config.yaml
arch: "conformer"
model: "audio frame classifier"
dataset: "synthesized solo parts of chorales (CocoChorales)"
train_examples: 39062
n_mels: 40
hop_length: 160
input: "log_mel"
spec_augment: false
win_length: 400
num_classes: 73
output_stride: 4
norm: "rmsnorm"
hidden_act: "gelu"
mlp_ratio: 4
head_dim: 64
fused_qkv: true
qk_norm: false
inner_norm: false
moe: "top_k"
drop_path: 0.15
num_experts: 8
moe_every: 2
expert_mlp_ratio: 1
experts_per_token: 2
shared_expert: false
subsampling: 4
layers: 8
width: 160
positions: "learned"
kernel_size: 9
residual_init: "none"
optimizer: "adamw"
learning_rate: 0.0011
beta1: 0.95
beta2: 0.99
eps: 1e-06
max_grad_norm: 1.0
cautious_weight_decay: true
max_steps: 17100
batch_size: 128
epochs: 56.0
lr_schedule: "cosine"
final_lr_fraction: 0
warmup_steps: 510
weight_decay: 0.1
Rows from expert 0 of block 3, named by matrix and row number. Rows with one number belong to one neuron. Each number is 128 + 24 x the weight over its row's rms, rounded and kept within 0 to 255. All counts start at 0. After the name is the row's rms in percent of the matrix's.
# up: expert up (model.blocks.3.mlp.up, 8x160x160), inputs 0-79
# down: expert down (model.blocks.3.mlp.down, 8x160x160, transposed), outputs 0-79
up.54 110 [126 132 127 135 172 117 104 144  92  71 112 144 155 108 112 135  66  94 112 118 148 127  90  93 103  75 134 142 143  97 131 106 131 120 152 121  99 132  89  99 142  98  85 121 139 110  97 125 125 122 125 120 143  96 128 116 119 136 184 128 116 166 147 107 126 110 126 141  85 154  99 149 114 161  82 163  91 150 113  73]
down.54 115 [136 112 182 135 131 120 100 102 102 142 136 168 126 138 104 149  95 135  99 136  94 135 123 118  99  97 130 114 134 121 145 172 127  96 141 152 176  97 108 110 141 118  77 120 141 115 120  86  89 121  97 153 130  57 176 142 133 136 128 118 166 147 103 141 140 119  97 102 112 112 121 102 120 147 134 157 129 170 126 149]
up.55 127 [117 113 159 107 120 159 114  95 119  84  93 126 111 109 124 109 166 162 128 125 118 131 122 164  74 110 136 139 135 121 149 144 104 137 141 127 124 110 107 136 146 134 102 124 106 122 152 154 141 129 129 131 160 186 175 160 125 140 112 119 120  78  99 105  96 113 107 103  98 145 153 186  59 143  84 109 108 140 127 143]
down.55 121 [165 147 141 100  91 102 139 101 159 113  99 158  80 158 113 102 154 178 109 128  74 148 159 108 128 148 151 128 143 106 112 162 102 119 158 161 133 134 150 108 135 121 120 110 139 107 139 127 125 133 123 137  85 135 129 157 113 141 121 151 143 111 143  96 127 131 144 110 147 146 152 156 101 113 145 151 134 121 110 180]
up.56 091 [127 124 130 180 125 153 127  86 137 102  98 156 163 132 130  88 110 143 124  85 150 139 133 136 127 113 146 149 112  75  96 128  91 127 139 133 113 147 109 127 127 110 139 145 114 170 133 129 137  76 139 111 106 108 132  96 155 134 108 130 106  97 130 164 114  91  81 135  96 112 139 129  90 112 166 123 163 108 143 140]
down.56 090 [126 150 127 168 137 159 140 130  90 125 126  98 148  92 178 115 125 145 143 136 135  62 106 111 108 124 137  98 127 108 129 176  93 111 128 128 144 104 100 111 150 136 117 127 128 133 151 101 148  77  88 126  95 168 110 123 180 142 152 158 138 119 148 139 139 154 122  84  99 106 120  80 107 127 143 135 127 100 111 119]
up.57 104 [140 133 149 112 154 145 106 136 117  85  97 162 152 153  89 151  73 169  90 130 190 133  91 116 100  59 120 130 148 113 156 148 108 132 136 111  92 124 121 100 121 103  96 127 133 132 116 112 127 127 131 161 163 102 132  98 117 127 178 111 135 120 137 119 140  90 108 156 118 138 114 145 142 167 108 167 107 183 112 133]
down.57 117 [145 128 146 153 133 100 125 124 135 133 156 173 139 147  97 126  98 151 105 143 102 173 104  97 115 137 112 132 136 144 128 164 153 126 137 162 142  97 125 129 134 127  89 111 122 110 103 120  94 125 113 161 138  72 123 106 112 147 137 163 146 139 137 142 141 112 154  96 133 139 126 122 125 157 147 159 129 178  91 165]
up.58 118 [106 171 111 148 122 116 145 124 127 128 174 147 130 125 144 119 122 113  99  97 113 162 114 135 131 178 127 147 125 137 144 120 149 115  89 150 118 165 122 170 128 121 124 130 138 138 145 125 147 133  99 113 126 145 139 143 146 133  95  96 108 125 152 155 139 153 113 136 156 118  69 110 131 128 162 115 149 101 147 148]
down.58 125 [122 161  97 143 132 128 151  93 120 134 155  95 131 160 134 129 162 117 179 105 102 132  91 116 141 119 116 115 169 141 144 102 126 121 130 116  93 150 169 141 108 131 140 121 135  77 141  89 114 149 117 171 118 132 134  95  95 124 116 168 132 103 145 155 201 104 161 153 143 118 132 104 139 133 140 155 166 105 174 118]
up.59 080 [118 172 146 165 102 101 127 135 131 126 155 167 120 158 107 113 115 113 128  98 146 145 142 144 130 160 106 129 123 101 119 136 119 102 102 127 112 141  95 140 111  94 112 150 142 135 125 128 144 109 119 102 138 122 137 118 129  92 106  89 109 143 128 167 164 124 104 134 134 108  89  95 109  88 152 147 171 110 162 137]
down.59 081 [105 123 112 163 105 129 156 123  87 140 150 101 134 120 124 106 142 146 149  92  95 137 103 133 129 124 148 109 132 101 128 167 146 134 140 117 110 113 136 126 182 147 124  77 121  92 120  93 157 121 137 175 123 126 132 105 104  74 141 159 113 167 142 163 171 123 159 128  98 110  86 105 124 139 116 132 112 105 121 114]
up.60 084 [152 125 188 123 154  86 140 123 139 110  91 161 123 145 138 154 100 172 138 129 154 110 117  67 126  91 150 150 127 156 106 131 148  84 119 124 120 117 123 101 138 156 112 127 133 146 132 108 149  92 127 109 131 113 111 149 114 160 150 134 159 122 143 144  56 131 109 113 113 157 126 130 112 164 132 152 123 131 155 155]
down.60 080 [135 117 184 138 123 127 121 120 126 169 108 159 137 111  50 156 104  93 135 131  97 127 173 118 117 120 129 141  83 122  98 125 115 136 136 118 131 129 133 132  81 119  89 134 123 124 142 125 144 111 129 145 120 137 121 139 104 155  91 100  83  63 147 146  67 120 137 117 137 124 130 169 125 122 104 116 147 142  99 146]
up.61 107 [101 142 140 161 116 137 119 141 123 123 123 171 145 140 135 150 141 108 137  81 157 128 105 162  97 154 142 185 127 102 126 170 109 104 118 111  97 136 104 142 116 119 141 135 143 122 106 119 146 108 117 135  96 164 136  90 142 122 123 107 136 151 143 133 136 145 125 117 177 150  86 122 111 114 123 139 151 119 132 137]
down.61 109 [ 89 105  77 121 111 107 120 128 134 139 169  97 147 120 159 128 185  98 131 151 145 109  95 161 120 124 145 120 154 111 120 132 128  93 118 133  97 180 118 113 148  85 113 121 108  97 162 144 136 127 133 131 146 138 139 105 136 108 131 134 156 136 106 132 172 104 110 118 115 130 115 104 130 140 108 168 163 155 122 112]
up.62 118 [139 142 144  94  98 141 138  98 117 119 123  95  95 136 118 116 118 156 169 120  99 155 107 115 108 156 142 118  71 131 126 128 101 171 118 116 130 129 152 145 157 118 130 134 151 107 131 138 141 105 113 127 109 178 126 171 123 126  93 138 131 103 128  81  63 126 133 116 123 136 122 158  78 121 123 102 114 125 109 107]
down.62 110 [134 139 140 153 107 111 142 105 159  98 124 115  91 124 116 100 182 158 154  95 122 167 130 113 114 128 163 140 138 110 151 129 101 138 140 112  93  82 155 170 124 152 149 166 157 104 108 145 162 133 139 126 114 156  94 155 116 149 111 151 114 183 111 113 143 125 135 115 112 127 162 124 106 120 186 141 151 120 156 113]
up.63 088 [161 122 172 118 116 130 143  83  76 117 112 123 112 173 102 109 133 136 103 131 118 166 147 143 114 136 124 115 110 153 120 107 106 130 173  92 158 149 108 148 154 131 111 151 114 134 129 125 144 138 117 115 144 150 121 171 140 160 111 114  77 116 133  88 108 104 111 107 102 126  81 156  92  95 123 105 141 101 117 130]
down.63 086 [144 134 114 124 122 148 141 130 141 115 100 144  98 126 136  99 169 150 138 101  99 123 102 132 119 126 123 122 140 104 122 103 100 173 127 138  92  94 153 162 151 139 153 139 101  96 133 134 139 103 153 109 124 127 136 177  88 123 117 167 136 171 146 114 140 141 147 113 153 113 133  76  93  99 164 140 115  98 163 118]
up.64 091 [147 143 178 137 149 114  91  95  91  94 148 137 100 110  86 160  96 109  72 125 160 106 138 111 130 112 117 137 133 107  88 127 137 122 152 127 109 143 121 110  97 110 117 167 129 174 138 175 141  98 119 120 129 141 112 181 129 101 144  88 117 146 158 120 111 101 121 122 103 131 116 121 151 106 109 138 109 169 126 123]
down.64 074 [109 120  99 153 100 135 103  94 147 113 182 161 120 134 105 112 109 127 160 130  90 159  92 124 148 149  89 135 105 145 180 145 121 145 161 114 125 126 161  67 119  91 133 113 144 151 182 102 146 153 134 154 184 128 102 107 113 118 109 126 105  97 128 177 125  99 150 119 129 165 138 205 165 118 127 123 136  90 117 166]
up.65 090 [165 168 140 146 131 131 118 109  86 122 137 155 139 126 104 159 120 148 112 127 151 110 145 137 114 146 118 160 100 114 113 135 160 121 138 145 116 112 145 115 103  96 126 177 121 202 104 144 112  73 113  95 124 126 133 197 125 135 108 119  86 106 124 115 116 109  90 112 145 157 113 151 119 132 114 143 106 145 138 104]
down.65 074 [128 173 108 101 139 159 146 157 136 116 163 157 130 139 132 161  95 144 112 120 100 144 146 156 126 152  91 153 142 160 166 130 127 134 138 142 119 118 130  77 135  69 129 140 155 136 145 166 108 129 141 109 140 113 101 144 129 136 100 126 107 112 170 156 169 129 125 138 155  75  93 164 178 102 132 155 151 139 158 109]
up.66 098 [127 102 146 148 133 142 106 132  96 128 136 121 168  97 119 168 116 113 148  95 153 106 144 164  69 136 133 141 153 144 147 136  85 177 161 119 104 131 125 117 135 156 148 145 131 134 133 138 139  93 160  85 130 122 147 125 162 156 152 144 115 175  85 122 131 105 140 129  93 165 106 153  94 130 100 145 127 106 111  89]
down.66 102 [149 141 170 119 101 117  91 147 118 115 132 144 121 164 144 165 118 135 118 134 124 140 116 147 129  74 172 110 139 119 123 153 152 100  69 136 128  97  96  92 148 129 120 154 130 135 122  90 161  93 127 107  80 111 153 151 126 137 163  87 138 171  96 120  69 128  81 133 113 110 111 146  78 152 127 156  69 146 125 112]
up.67 112 [115 109 151 133 156 124 114 154 125 116 133 161 115 140 125  93 116 177 114  96 164  89 123 133  96 119 118 105 136 156 151 153 122 136 133 160 120 148 113 121 138  71 116 163  95 188 129 139 120 103 106  78 117 109 156 151 142 107 178 161 114 140 145 155 111 116  82 102  93 113 120 111 126 122 142 132  96 144 130 119]
down.67 100 [103 119 145  93 123 132 101 108 114 134  85 137  68 154 113 105 105 190 133 173 128 161 117  99 123 126 120 120 117 136 152 123 128 123 148 128 143 151 164 125 145  92  93 152 112 144 142 148 169 139 123  81 124 109 177 153 119 123 128 152  79 165 119 130 127 124 100  74 104 129 152 166 135 154  92 121  97 101 121 111]
up.68 105 [117 118 130 207 137 126 127 119 109 119 143 139 149 117 133 101 133 128 115  99 171 111 144 135 112 113 156 180 145 100 148 155 101  69 106 111 114 143 107 149 119 121 129 114 124 168 101 113 134  87 123 132 129 155 126 131 117 102 121 107 134 172 153 147 140 125 109 107 140 128 103  79 116 118 134 128 168 115 151 128]
down.68 106 [115 120  87 176 125 120  86 137 114 148 150 129 130 117 154  75 158 138 163 145 143  45  90 132 122 106 129 113 120 130 110 145  98  78 125 126 115 137 166 142 128 111 142  95 122 135 156 139 125 136 117 131 111 169 103  93 157  90 151 158 144 149 119 119 145 122 115 123 114 111 106  98 109 153 128 138 176 145 121 130]
up.69 092 [137  94  79 111 128 112  94 128 131 109 155 148 135  79 137 144  96 116 102 107 138 101 117 174  77 132 109 167 112 169 144 117 133 121 126 145 137 129 135 123 144 114 111 161 118 133 162 115 116  85 145  57 144 149 144 117 133 118 138 104  77 168 101 126 108 110 122 122 127 134 164 187 105 150  84 119  78 125 119  79]
down.69 105 [122 136 149 133 129 127 131 135 150 127 155 134 123 141 163 165  89 120 103 131  93 120 121 189 141 122 113 109 166 101 124 125 181  79  98 109 144 105 127 127  73  89 110 132 112 125 150 146 142 145 141 111 118 124 152 190 137 138 111  59 158 134 107 148 107 103 111 122 138 129 121 151 117 128  84 110 119 129 131 116]
up.70 109 [148 121 171 101 140 197 122  82 124 103  95 130 118 126 126  99 146 165 137 152 112 154  82 111 100 128 172 117 121 146 130 136 101 133 132 110 127 128 142 127 137 109 108 158 106 130 141 157 161 100 118 120 117 154 172 143 112 123 138 159 112 111 105 112 102 135 105 124  78 136 130 168  60 151 103 113 121 139 117 169]
down.70 103 [121 127 123  98 131 103  97 146 162 134 108 142  72 134 109 114 157 147 112 161 106 110 135 100 138 154 146  87 150 115 115 115 149 136 161 126 106 133 151 147 116  96  95 168 143  99 146 130 160 143 132 113  74 110  90 135 117 129  88 138 141 163 138 135 134 109 118  74 153 149 172 140 138 139 160 127 137 105 144 149]
up.71 118 [134 117 166 112 171 163 156  73 130  99  65 128 122 114 120 146 142 154 128 151 126 128 115 144  73 118 177 135 120 101 119 139 115 115 128  89 119 118 126 125 110 152 114 129 112 149 140 117 135 128 101 140 120 156 165 138 114 136 115 135 157  97 116 106 114 100  85 141  68 137 150 143  49 123 123 131  97 157 138 169]
down.71 113 [182 145 147 117 116 126 131 124 122 127 117 158  76 134  90 103 171 176  98 130  92 143 125 101 112 136 148 121 103 107 132 166  85 122 148 144 120 108 115 171 145 139 102 146 127 124 158 139 126 124 112 125 117 126 140 127 122 134  98 137 156 133 143 123  96 129 151  75 146 141 156 133 147 132 152 132 139 120 131 136]
up.72 087 [143 173 149 124 162 145 138 139  95 109  86 135 116 132  81 158  73 128 108 102 119 135  96 113 100  65 142 128 125 103 142 123 116 143 116 130 127 108 128  84 120 119  73 158 131 125 157  96 127 109 116 145 156  95 120 127 133 132 171  84 128 147 137 111 132  84  76 150  94 119 127 110 135 151 115 170  95 185 130  98]
down.72 101 [161  89 139 141 131 127 109 141 142 185 137 184 117 139 114 133 125 154 102 127 124 163  79 143 101 136 119 153 173 119 128 158 124 120 133 158 133  96 128 139 142 104  76 137 133 135 126  83  89 119 146 167 166  38 123 101  91 145 124 126 127 141 144 120 119  92 153 112 131 134 125 100 154 131 120 161 143 167 131 116]
up.73 089 [141 128 128 125 150 150 121 111 104  63 104 135 131 129 125 129 132 172 125 113 142 118  78 146  51  62 132 127 130 115 108 117 112 116 150 116 133 131 125 128 152 142 102 143 108 137 132 132 146 135  85 125 123 139 135 157 114 137 183 145 123 136  97  96  94 141 122 155  90 140 137 176  80 153 113 106 104 183 129 149]
down.73 089 [152 125 159 130  97 112 131 132 164 148 125 166  99 137 127 131 168 154 157 117 126 151 152 138 147 136 126 128 150 133 110 203 133 114 146 151 103  96 127 151 143 104 116 111 165 104 136 136 166 156 116 130  64 136 116 153 115 139 141 149 112 104 155  93 137 156 132  80 161 136 168 126 144 135 133 156 143 123 115 181]
up.74 115 [ 92 135 118 137 155 149 133 131 118 129 143 148 103 111 139 119 105 181 127 109 146  77 146 113  92 130 144 107 135 135 144 167 132 103 131 128 127 108 143 118 116  83 116 145  94 168 115 125 159  82 114  61 114 100 118 159 174 119 161 122 110 133 111 138  94 114  88  96 124 112 129 158 106 115 152 102 111 145 111 102]
down.74 094 [132 102 175 116 107 113 100  97 146 150 139 134 136 151 100 116 104 155 105 138 151 149 117 128 137 105 125  92 109 160 144 130 122 120 122 101 119 147 103 117 115  68  82 111 112 157 158 106 159 126 159 109 129  96 141 165 138  88 116 101 102 153 118 128 126 115  86  98  86 126 140 151  98 132 100 129 115 128 138 160]
up.75 114 [127 119 117 133 164 157  78 140 116 147 167 128 141  93 124 176 119  91 112 121  98 134 166 188 106 135 117 147 125 172 128 114 133 117 158 158 158 127 134 116 121 110 132 188 118 131 129 122 141  72 160  82 140 132 148 130 144 125 138 108 100 153 128 127 130  91 135 160  94 144 166 186 104 130  94 142 106 106 119  86]
down.75 123 [121 139 134 107 111 146 136 167 132 120 159 116 128 133 138 169  88 102 133 149 102 135 165 155 129 157 154 137 145 123 121 107 179 104 136 118 159 117 149 107 108 109 115 160 138 133 162 156 155 155 132 124  93 126 142 175 138 125 128  70 127 146 110 115  96 105  98 144 130 126 115 144  93 120 103 118 105 156 123 103]
up.76 090 [122 133 141 125 153 177 102 121  79 130 159 138 164 109 147 178 107  77  94 130 123 117 149 160 100 127 135 158 149 157 125 136 179 132 152 144 153 128 126 111 141 130 138 199  95 128 127 151 126 130 147 131 136 125 176 123 115 121 105  99 100 141 103 128 123  96 130 117  93 159 146 154 117 154 121 149 132 121 122  99]
down.76 096 [141 157 123 144  71 125 122 157 127  95 138 148 104 146 148 143  96 112 143 123 110 128 104 176 105 110 122 118 144 140 100 147 197 125 130 121 134 116 139 126 149 136 125 143 134 108 162 117 112 114 133 113 102  93 130 199  90 144 129  87 174 137  96 119  91 110 143 165 151 133 118 126  95 113  97 130 115 133 116 126]
up.77 101 [149 146 168 109 178 122 145 100 124  78  60 140 129  75 120 117 102 148 127 138 113 137  97 132  60 102 129 126 122  95 109 134 114 119 132  76 105 120 132 122 138 105 109 119 117 124 141 103 128 129 106 119 155 148 137 160 126 138 112 121 115 112 109 115  94 107 122 116  77 108 131 156  63 139 104 159  80 169 116 159]
down.77 082 [154 105 130 115 115 117 140 117 153 119 142 135  68 126 137 114 145 151 151 142 120 136 117  92 114 146 137 124 127 105 108 168 124 148 132 160 103 104 126 210 160 118 120 121 126  95 117 136 170 174 111 112  67 144 127 129 120 144  94 167 122 130 118 107 110 110 121  80 144 155 155 157 117 141 169 114 155 127 123 153]
up.78 097 [120 167 107 121 128 137 139 101 121 136 132 120 117 157 109 116 161 106 127 104  78 158 139 136 116 176 154 142  87 168 118  92 132 143 145 106 112 148  90 153 145 162 134 124 143 138 126 147 138 136 119 119 125 160 106 146 108 159  92 126 125 120 129 117 105 124 127 112 125 139  65 135 108 109 157 100 129  94 136 137]
down.78 093 [ 97 176 134 138 115 146 143 121 119 132 130 126 129 123 143 125 143 181 143  85 109 124 113 167 127  94 148 115 147 112 122 151 107 131 149  84  96 140 135 169 119 124 136 143 125  88 124 138 153  93 129 156 148 157 157 108 107 146 131 143 144 150 154 141 145 146 149 129 148 100  88 113 118 131 159 127 138  95 139 121]
up.79 099 [136 130 133 131 132 161 127 117  87 121 145 120 133 103 120 132 118  87 111 130 138 118 174 161 107 115  90 119 132 156 148 117 111 156 132 145 133 121 115 141 116 121 145 164 106 156 129 133 167 103 151 104 167 134 164 138 150 112 136 125  89 152  84 110 127 129 124 118 124  99 143 153  83 148  92 147 124 135 110  66]
down.79 110 [125 135 151 149 126 123 110 165 116 118 141 130 133 110 160 138 111 138 137 142 102 140  97 166 150 152 146 144 147 153 142 113 181 131  70 129 149 124 100 126 102 137 108 154 124 174 142 123 115 147 137 124 149 123 160 208 113 122 131  80 123 173  68 121  71 113  84 152 139 141 117 153 113 119 108 107  99 146 106  97]
up.80 115 [144 157 151 111 120 183 160  78 107 122 112 137 133 106 125 171 152 155 120 132 124 158  95 126 117 127 157 145 107  99 129 140 106 135 133  90 111 116 107 130 149 126 144 123 101 123 148 160 130 122 108 135 125 163 169 165 117 139  87 150 135 111 107  91  92 105 108 152  91 139 104 188  94 136  89 131 125 164 128 149]
down.80 112 [160 138 132 117  98 153 159 116 130 121  74  98  75 140 110 108 156 188 139 142 110 130 159 117 141 151 141 104 107 103 108 150  85 162 160 136 140 121 152 167 121 110 111 169 128 114 103 155 146 165 109 113  96 140 119 144 114 122 110 134 119 122 142 112 125 136 117 107 123 141 155 146 113 104 145 139 109 132 129 167]
up.81 092 [131 173 122 149 109 110 145 118 118 136 148 127 108 161 150 107 158 116 104  98 102 186 135 105 145 146 107 141  80 132 141 136 144 126 122 161 131 137 112 166 141 102 162 137 110 158 138 108 139 139 114 113 138 150 115 153 137 161  83 120 123 154 144 148 119 159 125 120 140 144  84 100 128  81 160 100 166  98 142 180]
down.81 094 [125 187 112 129 119 140 148 111 128 113 143 123 140 114 106 128 158 118 166 125 105 124 145 127 125 116 117 103 124 111 131  75 163 121 130 121 114 113 130 138 115 150  92 104  95  84 148 103 119 146 152 178 135 121 118 110  58 105  87 132 133 153 174 139 154 133 160 137 158  87 104  99 145 145 113 135 160 120 149 102]
up.82 084 [131 153 181 156 117  83 128 112 121 149 154 163 101 177 127 107 143 125 113  97 137 172 140 149 110 153 108 158 123 117 152 138 133 117 114 150 100 147  96 145  95  92 137 135 122 142 122 108 141 123 115 120 150 134 133 142 123 129 112  80 125 175 138 129 134 128 115 108 149 106 100 129 129 118 170 149 173 131 150 179]
down.82 092 [ 91 113 107 170 111 134 169 112  99 106 134  82 171 112 118  99 145 170 120 129 118 150 109 130 116 110 131 108 143 114 153 126 156 164 102 161 133 118 149 127 140 133 121  69 109  71 157 113 113 162 150 150 129 120 137  76 101 115 118 157 149 160 164 145 156 153 139 141 154 115  95  70 146 110 106 151 153 113 146 140]
up.83 089 [149 138 181 101 150 194 103  84 123 133 123 180 115 109 131 116 129  99 138 140 111 142 109 138 132 123 156 137 103  80 159 120 136 107 143  68 103 144 117 116 132  98 142 159 122 112 117 140 151 110 101 129 115 131 141 170 118 147 105 147 152 130  90 110  61 120  84 124 105 166 121 160 125 146 130  95 118 149 126 152]
down.83 079 [154 103 130 110 105 115 139 140 186 113  98 148  87 131 114 123 162 146 145 167 140 148 188 109 146 162 145 141 159  86 114  95 121 106 135 150  83 119 135 126 118 128 118 150 106 136 126 149 142 167 150 129 121 140 112 110 139 152 114 126 104 158 129 119 147 156 138  94 160 165 136 136 107 127 138 126 140 137 111 136]
up.84 097 [ 76 143 169 160 133 107  91 119  76  79 127 169 153 108 134 138 140 141  94 103 166  83 111  77  98 146 154 159 138  72  96 164  94 102 132 109 120 151 115 119 109 113 152 114 179 160 122 176 148 106 111 120  95 144  88 110 130 120 109 109 125 130 167 133 133 136 111 115 104 156 101 101 110 137 132 117 141 136 153  89]
down.84 100 [100 100 109 130 109 131 107 144  93 127 137 115 132  97 181 150 155 102 141 105 166  71 118 132 124 122 153 123 145 114  95 164 138 124 109 108 123 115  90 158 134 157 115 110  82 122 150  80 169 105 133  99  93 118 116 121 140 131 164 174 138 113 100 109 110 135  98 128 116 127  94  80 129 143 127 125 122 129 128 126]
up.85 106 [144 157 143  99 157 116 115 133 127  48  82 163 137 119 110 163  86 110  94  94 157 119 128  88  94  92 156 127 139  93  71 157 100 131 141 132 134 132 130 104 145 106  96 105 129 139 133 113 115 107 127 102 153 110 114 129 163 117 169 124 119 107 139  97 144  80 133 170 122 153 100 162 107 146 119 153  87 150 130 131]
down.85 099 [148  90 170 135 133 143 125 142 118 197 137 144 130 139  85 138 104 132 114 170 133 130  90 120 104 118 129 167 131 166 139 121 102 144 135 163 163  97 133 123 142 108  78 152 160 135 120  92 101 134 136 180 154  88 161 121 102 145 144 128 139 178  89 124 124 106 136 143 144 107 147 101 134 159 104 164 147 133 163 124]
up.86 087 [137 126 158 117 139 128 106  91 131  80 127 179 110  93 117 122 130 107 103 159 137 141 140 146  76 107 167 156 138  91  93 124 145 140 146 135 126 130 141 109 125 115 130 171  99 158 113 128 125 117 153  80 135 171 156 158 121 131 132  89  72 100 156 121 114 112 105 114 120 117 144 113 104 143 106 119 103 170 148 149]
down.86 068 [130 144  93 127  82 113 117 118 115 173 139  78 135 174 116 123 108 117 123 165 147 117 111 143 126 153 110 158 132  98 132 111  99 135 145 102  95 135 162 133 157 139 136 158 125 130 109 124 143 120  86 124 167 117 114 150 141 113 108 149 139 167 132 148 137 125 124 145 110 130 146 121 125  82 111 176 100 113 135 168]
up.87 088 [133 116 138 138 132 124 151 114 106 120  94 151 167  97 126 173 122 137 100 144 131 131 143 128  43 119 113  99 146 154 164 112 112 123 102 123 159 154 155  99 143 118 108 153 126 146 128 128 162 116 168 116 174 131 159 156 174 139 153 117  78 134 102 124 100 129 107 134  81 171 136 146 113 157  88 107  84 131 138  97]
down.87 094 [102 136 120 137 170 134 111 200  92 109 144 116 156 141 155 150 139 110 121 112  96 110 124 176 118  88 119 115 123 109 107 134 154  82 114 124 134  77 132 107 130 153 141 154 120 174 155 194 105 104 113  92 117 158 134 178 132 135 139  68 162 157  94 123 106 112 132 165 132 122 132 130 101 137  67 124  96 142 143 109]
up.88 099 [150 128 155 115 169 152 127 101  94  94  90 174 120 110 128  98 161 102 130 127  94 140 130 131  85 116 143 140 105 125 103 123 101 113 142 105 134 105 143  90 172 143 108 149 126 141 148 123 153 112 109 116 119 179 175 132 115 140 113 139 100 104 106 117  63 116 126 133 100 148 127 171  78 127 122 131 103 175 146 146]
down.88 096 [167 129 108 101  89 149 108 126 139 114  93 121  69 128  99 102 120 161  99 145  95 147 138 111 106 140 178 142 107 106 133 164 113 119 155 107 117 117 154 166 134 105 156 119 140 100 122 152 108 136  84 152  93 167 144 139 104 151  79 123 129 136 109 110 129 156 133  91 141 131 170 126  99 153 131 138 126 125 102 181]
up.89 088 [139 138 169 133 122 121 109 100  58 112 106 156 109  89 130 109 114  97 125 155 122 121 107 102 112 111 133 123 105  78  87 112 111 101 148 135 103 130 113 139 160 118 131 125  96 161 128 160 109 127 107 129 140 128 124 124 121 132 122 151 110 104 125 166 138 120 139 170 106 122 127 110  99 144 133 150  97 162 125 156]
down.89 070 [129 125 156 120 150 132 126  94 158 171 119 100 149 160 157 127 126  88 149 152 107 144 152 163  63  74 130 127 109 130 117 122 103 107 115 112 138 160 160 116  96 148 134 143  97 124 153 128 124 154 181 115 157 116 178 110 137 112 106 109 147 122 133 164 120 135 138 102 146 150 157 131 131 121  90 128 144 152 133 159]
up.90 109 [110 126 148 189 141 117  85 118 105  89 130 166 152  87 133 123 148 110 129 117 164  89 118 204 120 130 131 122 120 138 120 169  96  79 100 124 124 171 120 121 135 101  85 163 127 193  98 130 110  80 136 131 129 138 144 131 149 134 160 135 114 142 125 112 141  96 119 124 105 122  87 108 109 165 155 170 114 121 145 110]
down.90 112 [ 85 135 110 116 139 144  85 135 130 136 140 128 124 105 156 120 155 123 116 152 149 103 104 166 110 123 147 137 142 112 135 161 113 104 120 109  90 146 133 105 125  88  77 113  98 139 141 130 150  93 132 126 127 146 143 113 172  71 107 137 160 144 120 121 150 105  86  75 111 133 109 107  86 174 103 129 131 128 149 132]
up.91 109 [ 93 168 119 147 106  66 127 113 138 133 144 152 120 131 158 129 129  64 122  81 119 129 145 140 128 171 125 134 131 142 124 130 163  93 119 132 103 153 132 163 109  96 157 160 132 155 129 116 128 128 130 119 114 120 124 129 150 126  94 102 117 139 168 148 111 147 100 127 162 123  92 111 143 125 154 112 146  89 146 144]
down.91 115 [101 165  97 145 100 127 170 120 125 115 144  78 163 127 166 121 152 125 152 108 116 131 119 134 138 105 110 111 142 123 154 103 103 142 112  94  86 168 149 126 127 140 139 104 106  70 123 113 136 131 120 156 145 149 117  72  98 113 105 152 126 142 137 181 176 120 165 137 144 120 113 134 129 130 100 134 138 101 157 113]
up.92 124 [114 131 128 186 138 141 108 128 119 126 152 145 140 119 142 129 160 121 111  91 161 101 144 189 105 134 170 158 136 111 124 141 108  88 100 120  92 164 109 134  95  98 128 139 120 143 126 148 156  95 113 113 121 166 157 103 136 108 123 110  97 164 110 149 134 120 109 112 128 128  78 102 115 151 131 137 154 153 155 120]
down.92 129 [ 77 115 103 137 114 143  99 132 139 154 140 123 123  95 152  91 164 113 139 126 143  97 122 125 139 118 135 129 167 131 128 144 137 112  97 120 108 165 131 157 104 126 119 106 106 130 146 128 152 115 107 145 110 168 140  85 166 100 115 142 155 140 127  99 166 127 100  89  88 121 114  95 129 155 123 146 165 122 161 140]
up.93 102 [120 166 111 116 132 135 107 122 140 129 125 130 135 101 153 155 139 134 123 138 118 147 178 154 100 142  85 121 145 130 168 113 119 127 128 175 170 130 152 109 124 132 138 173 110 126 115 109 144 145 160 117 151 111 188  85 144 116 126  96 113 136 103 143 137 114 137 173 127 156 162 173 130 149  81 132 107  95 109  92]
down.93 108 [114 123 105 150 110 130 136 161 130 115 166 139 159 123 112 158 116  80 139 120 121 123 103 171 121 136 116 126 160 106 114 120 172 124 124 115 132 112  99 116 124 140  97 162 149 146 146 123 101 139 172 168 147 119 128 169 108 136 104  99 184 156  99 115 131  86 123 188 127 127 104 122 149  98  95 138 115 130 112 107]
up.94 093 [115 157 153 122 151 122 110  71 102 106 134 169 101 132 124 115 131 142 110 132 131 141 124 114 130 103 129  89 146 128  93 112 111  81 140 122 168 147 134 126 114 117 175 159 112 170 143 130  84 105 107 124 107 150 130 117  92 108 142 109 120 148 125 129 121 102  93 140 151 149 136  84 117 112 105 131  85 134 143 178]
down.94 081 [111 122 147  98 162 148  98  93 133 143 131 158 116 128 132  99 137 177 142 140 145 155 100 125 104 165 150  97 184 121 139 168 136 101  99 111 195 164 131 142 174 119 169 124 127 132 137 134 121 147 130  95 122 153 155 130 105 146 139 177 142 138 113 174 105 104 114  81 132 129 151 100 161 129 139  78  82 126 122 154]
up.95 075 [120 152 157 126 156 121 119  73 109 121 114 131 148 129 111 147 101 108  70 116 123  94 108 132 108 107 131 158 153 116 142 147 149 118 144 157 158 125 150 107 143 108 112 138 121  97 136 142 112  96 146 149 127 142 120 155 106 116 172 101 124  94 137 160 102 125 132  91  88 150 116 136 116 127 109 114 114 149 119 148]
down.95 070 [146 133 137 145 135 120 155 113 127  92 164 118 112 138 112 109 135  82 104 102 116 185  65 137 140 143  86  87 122 130 112 144 133 130 200 112  91 159  94 119 146 133 102  78 117  74 106 140 104 119 116 137 102 105 111 136 111 111 126 114 107 102 157 124 136 155 163 170 154 140 125 121 121 115 118 145  98 104 137 138]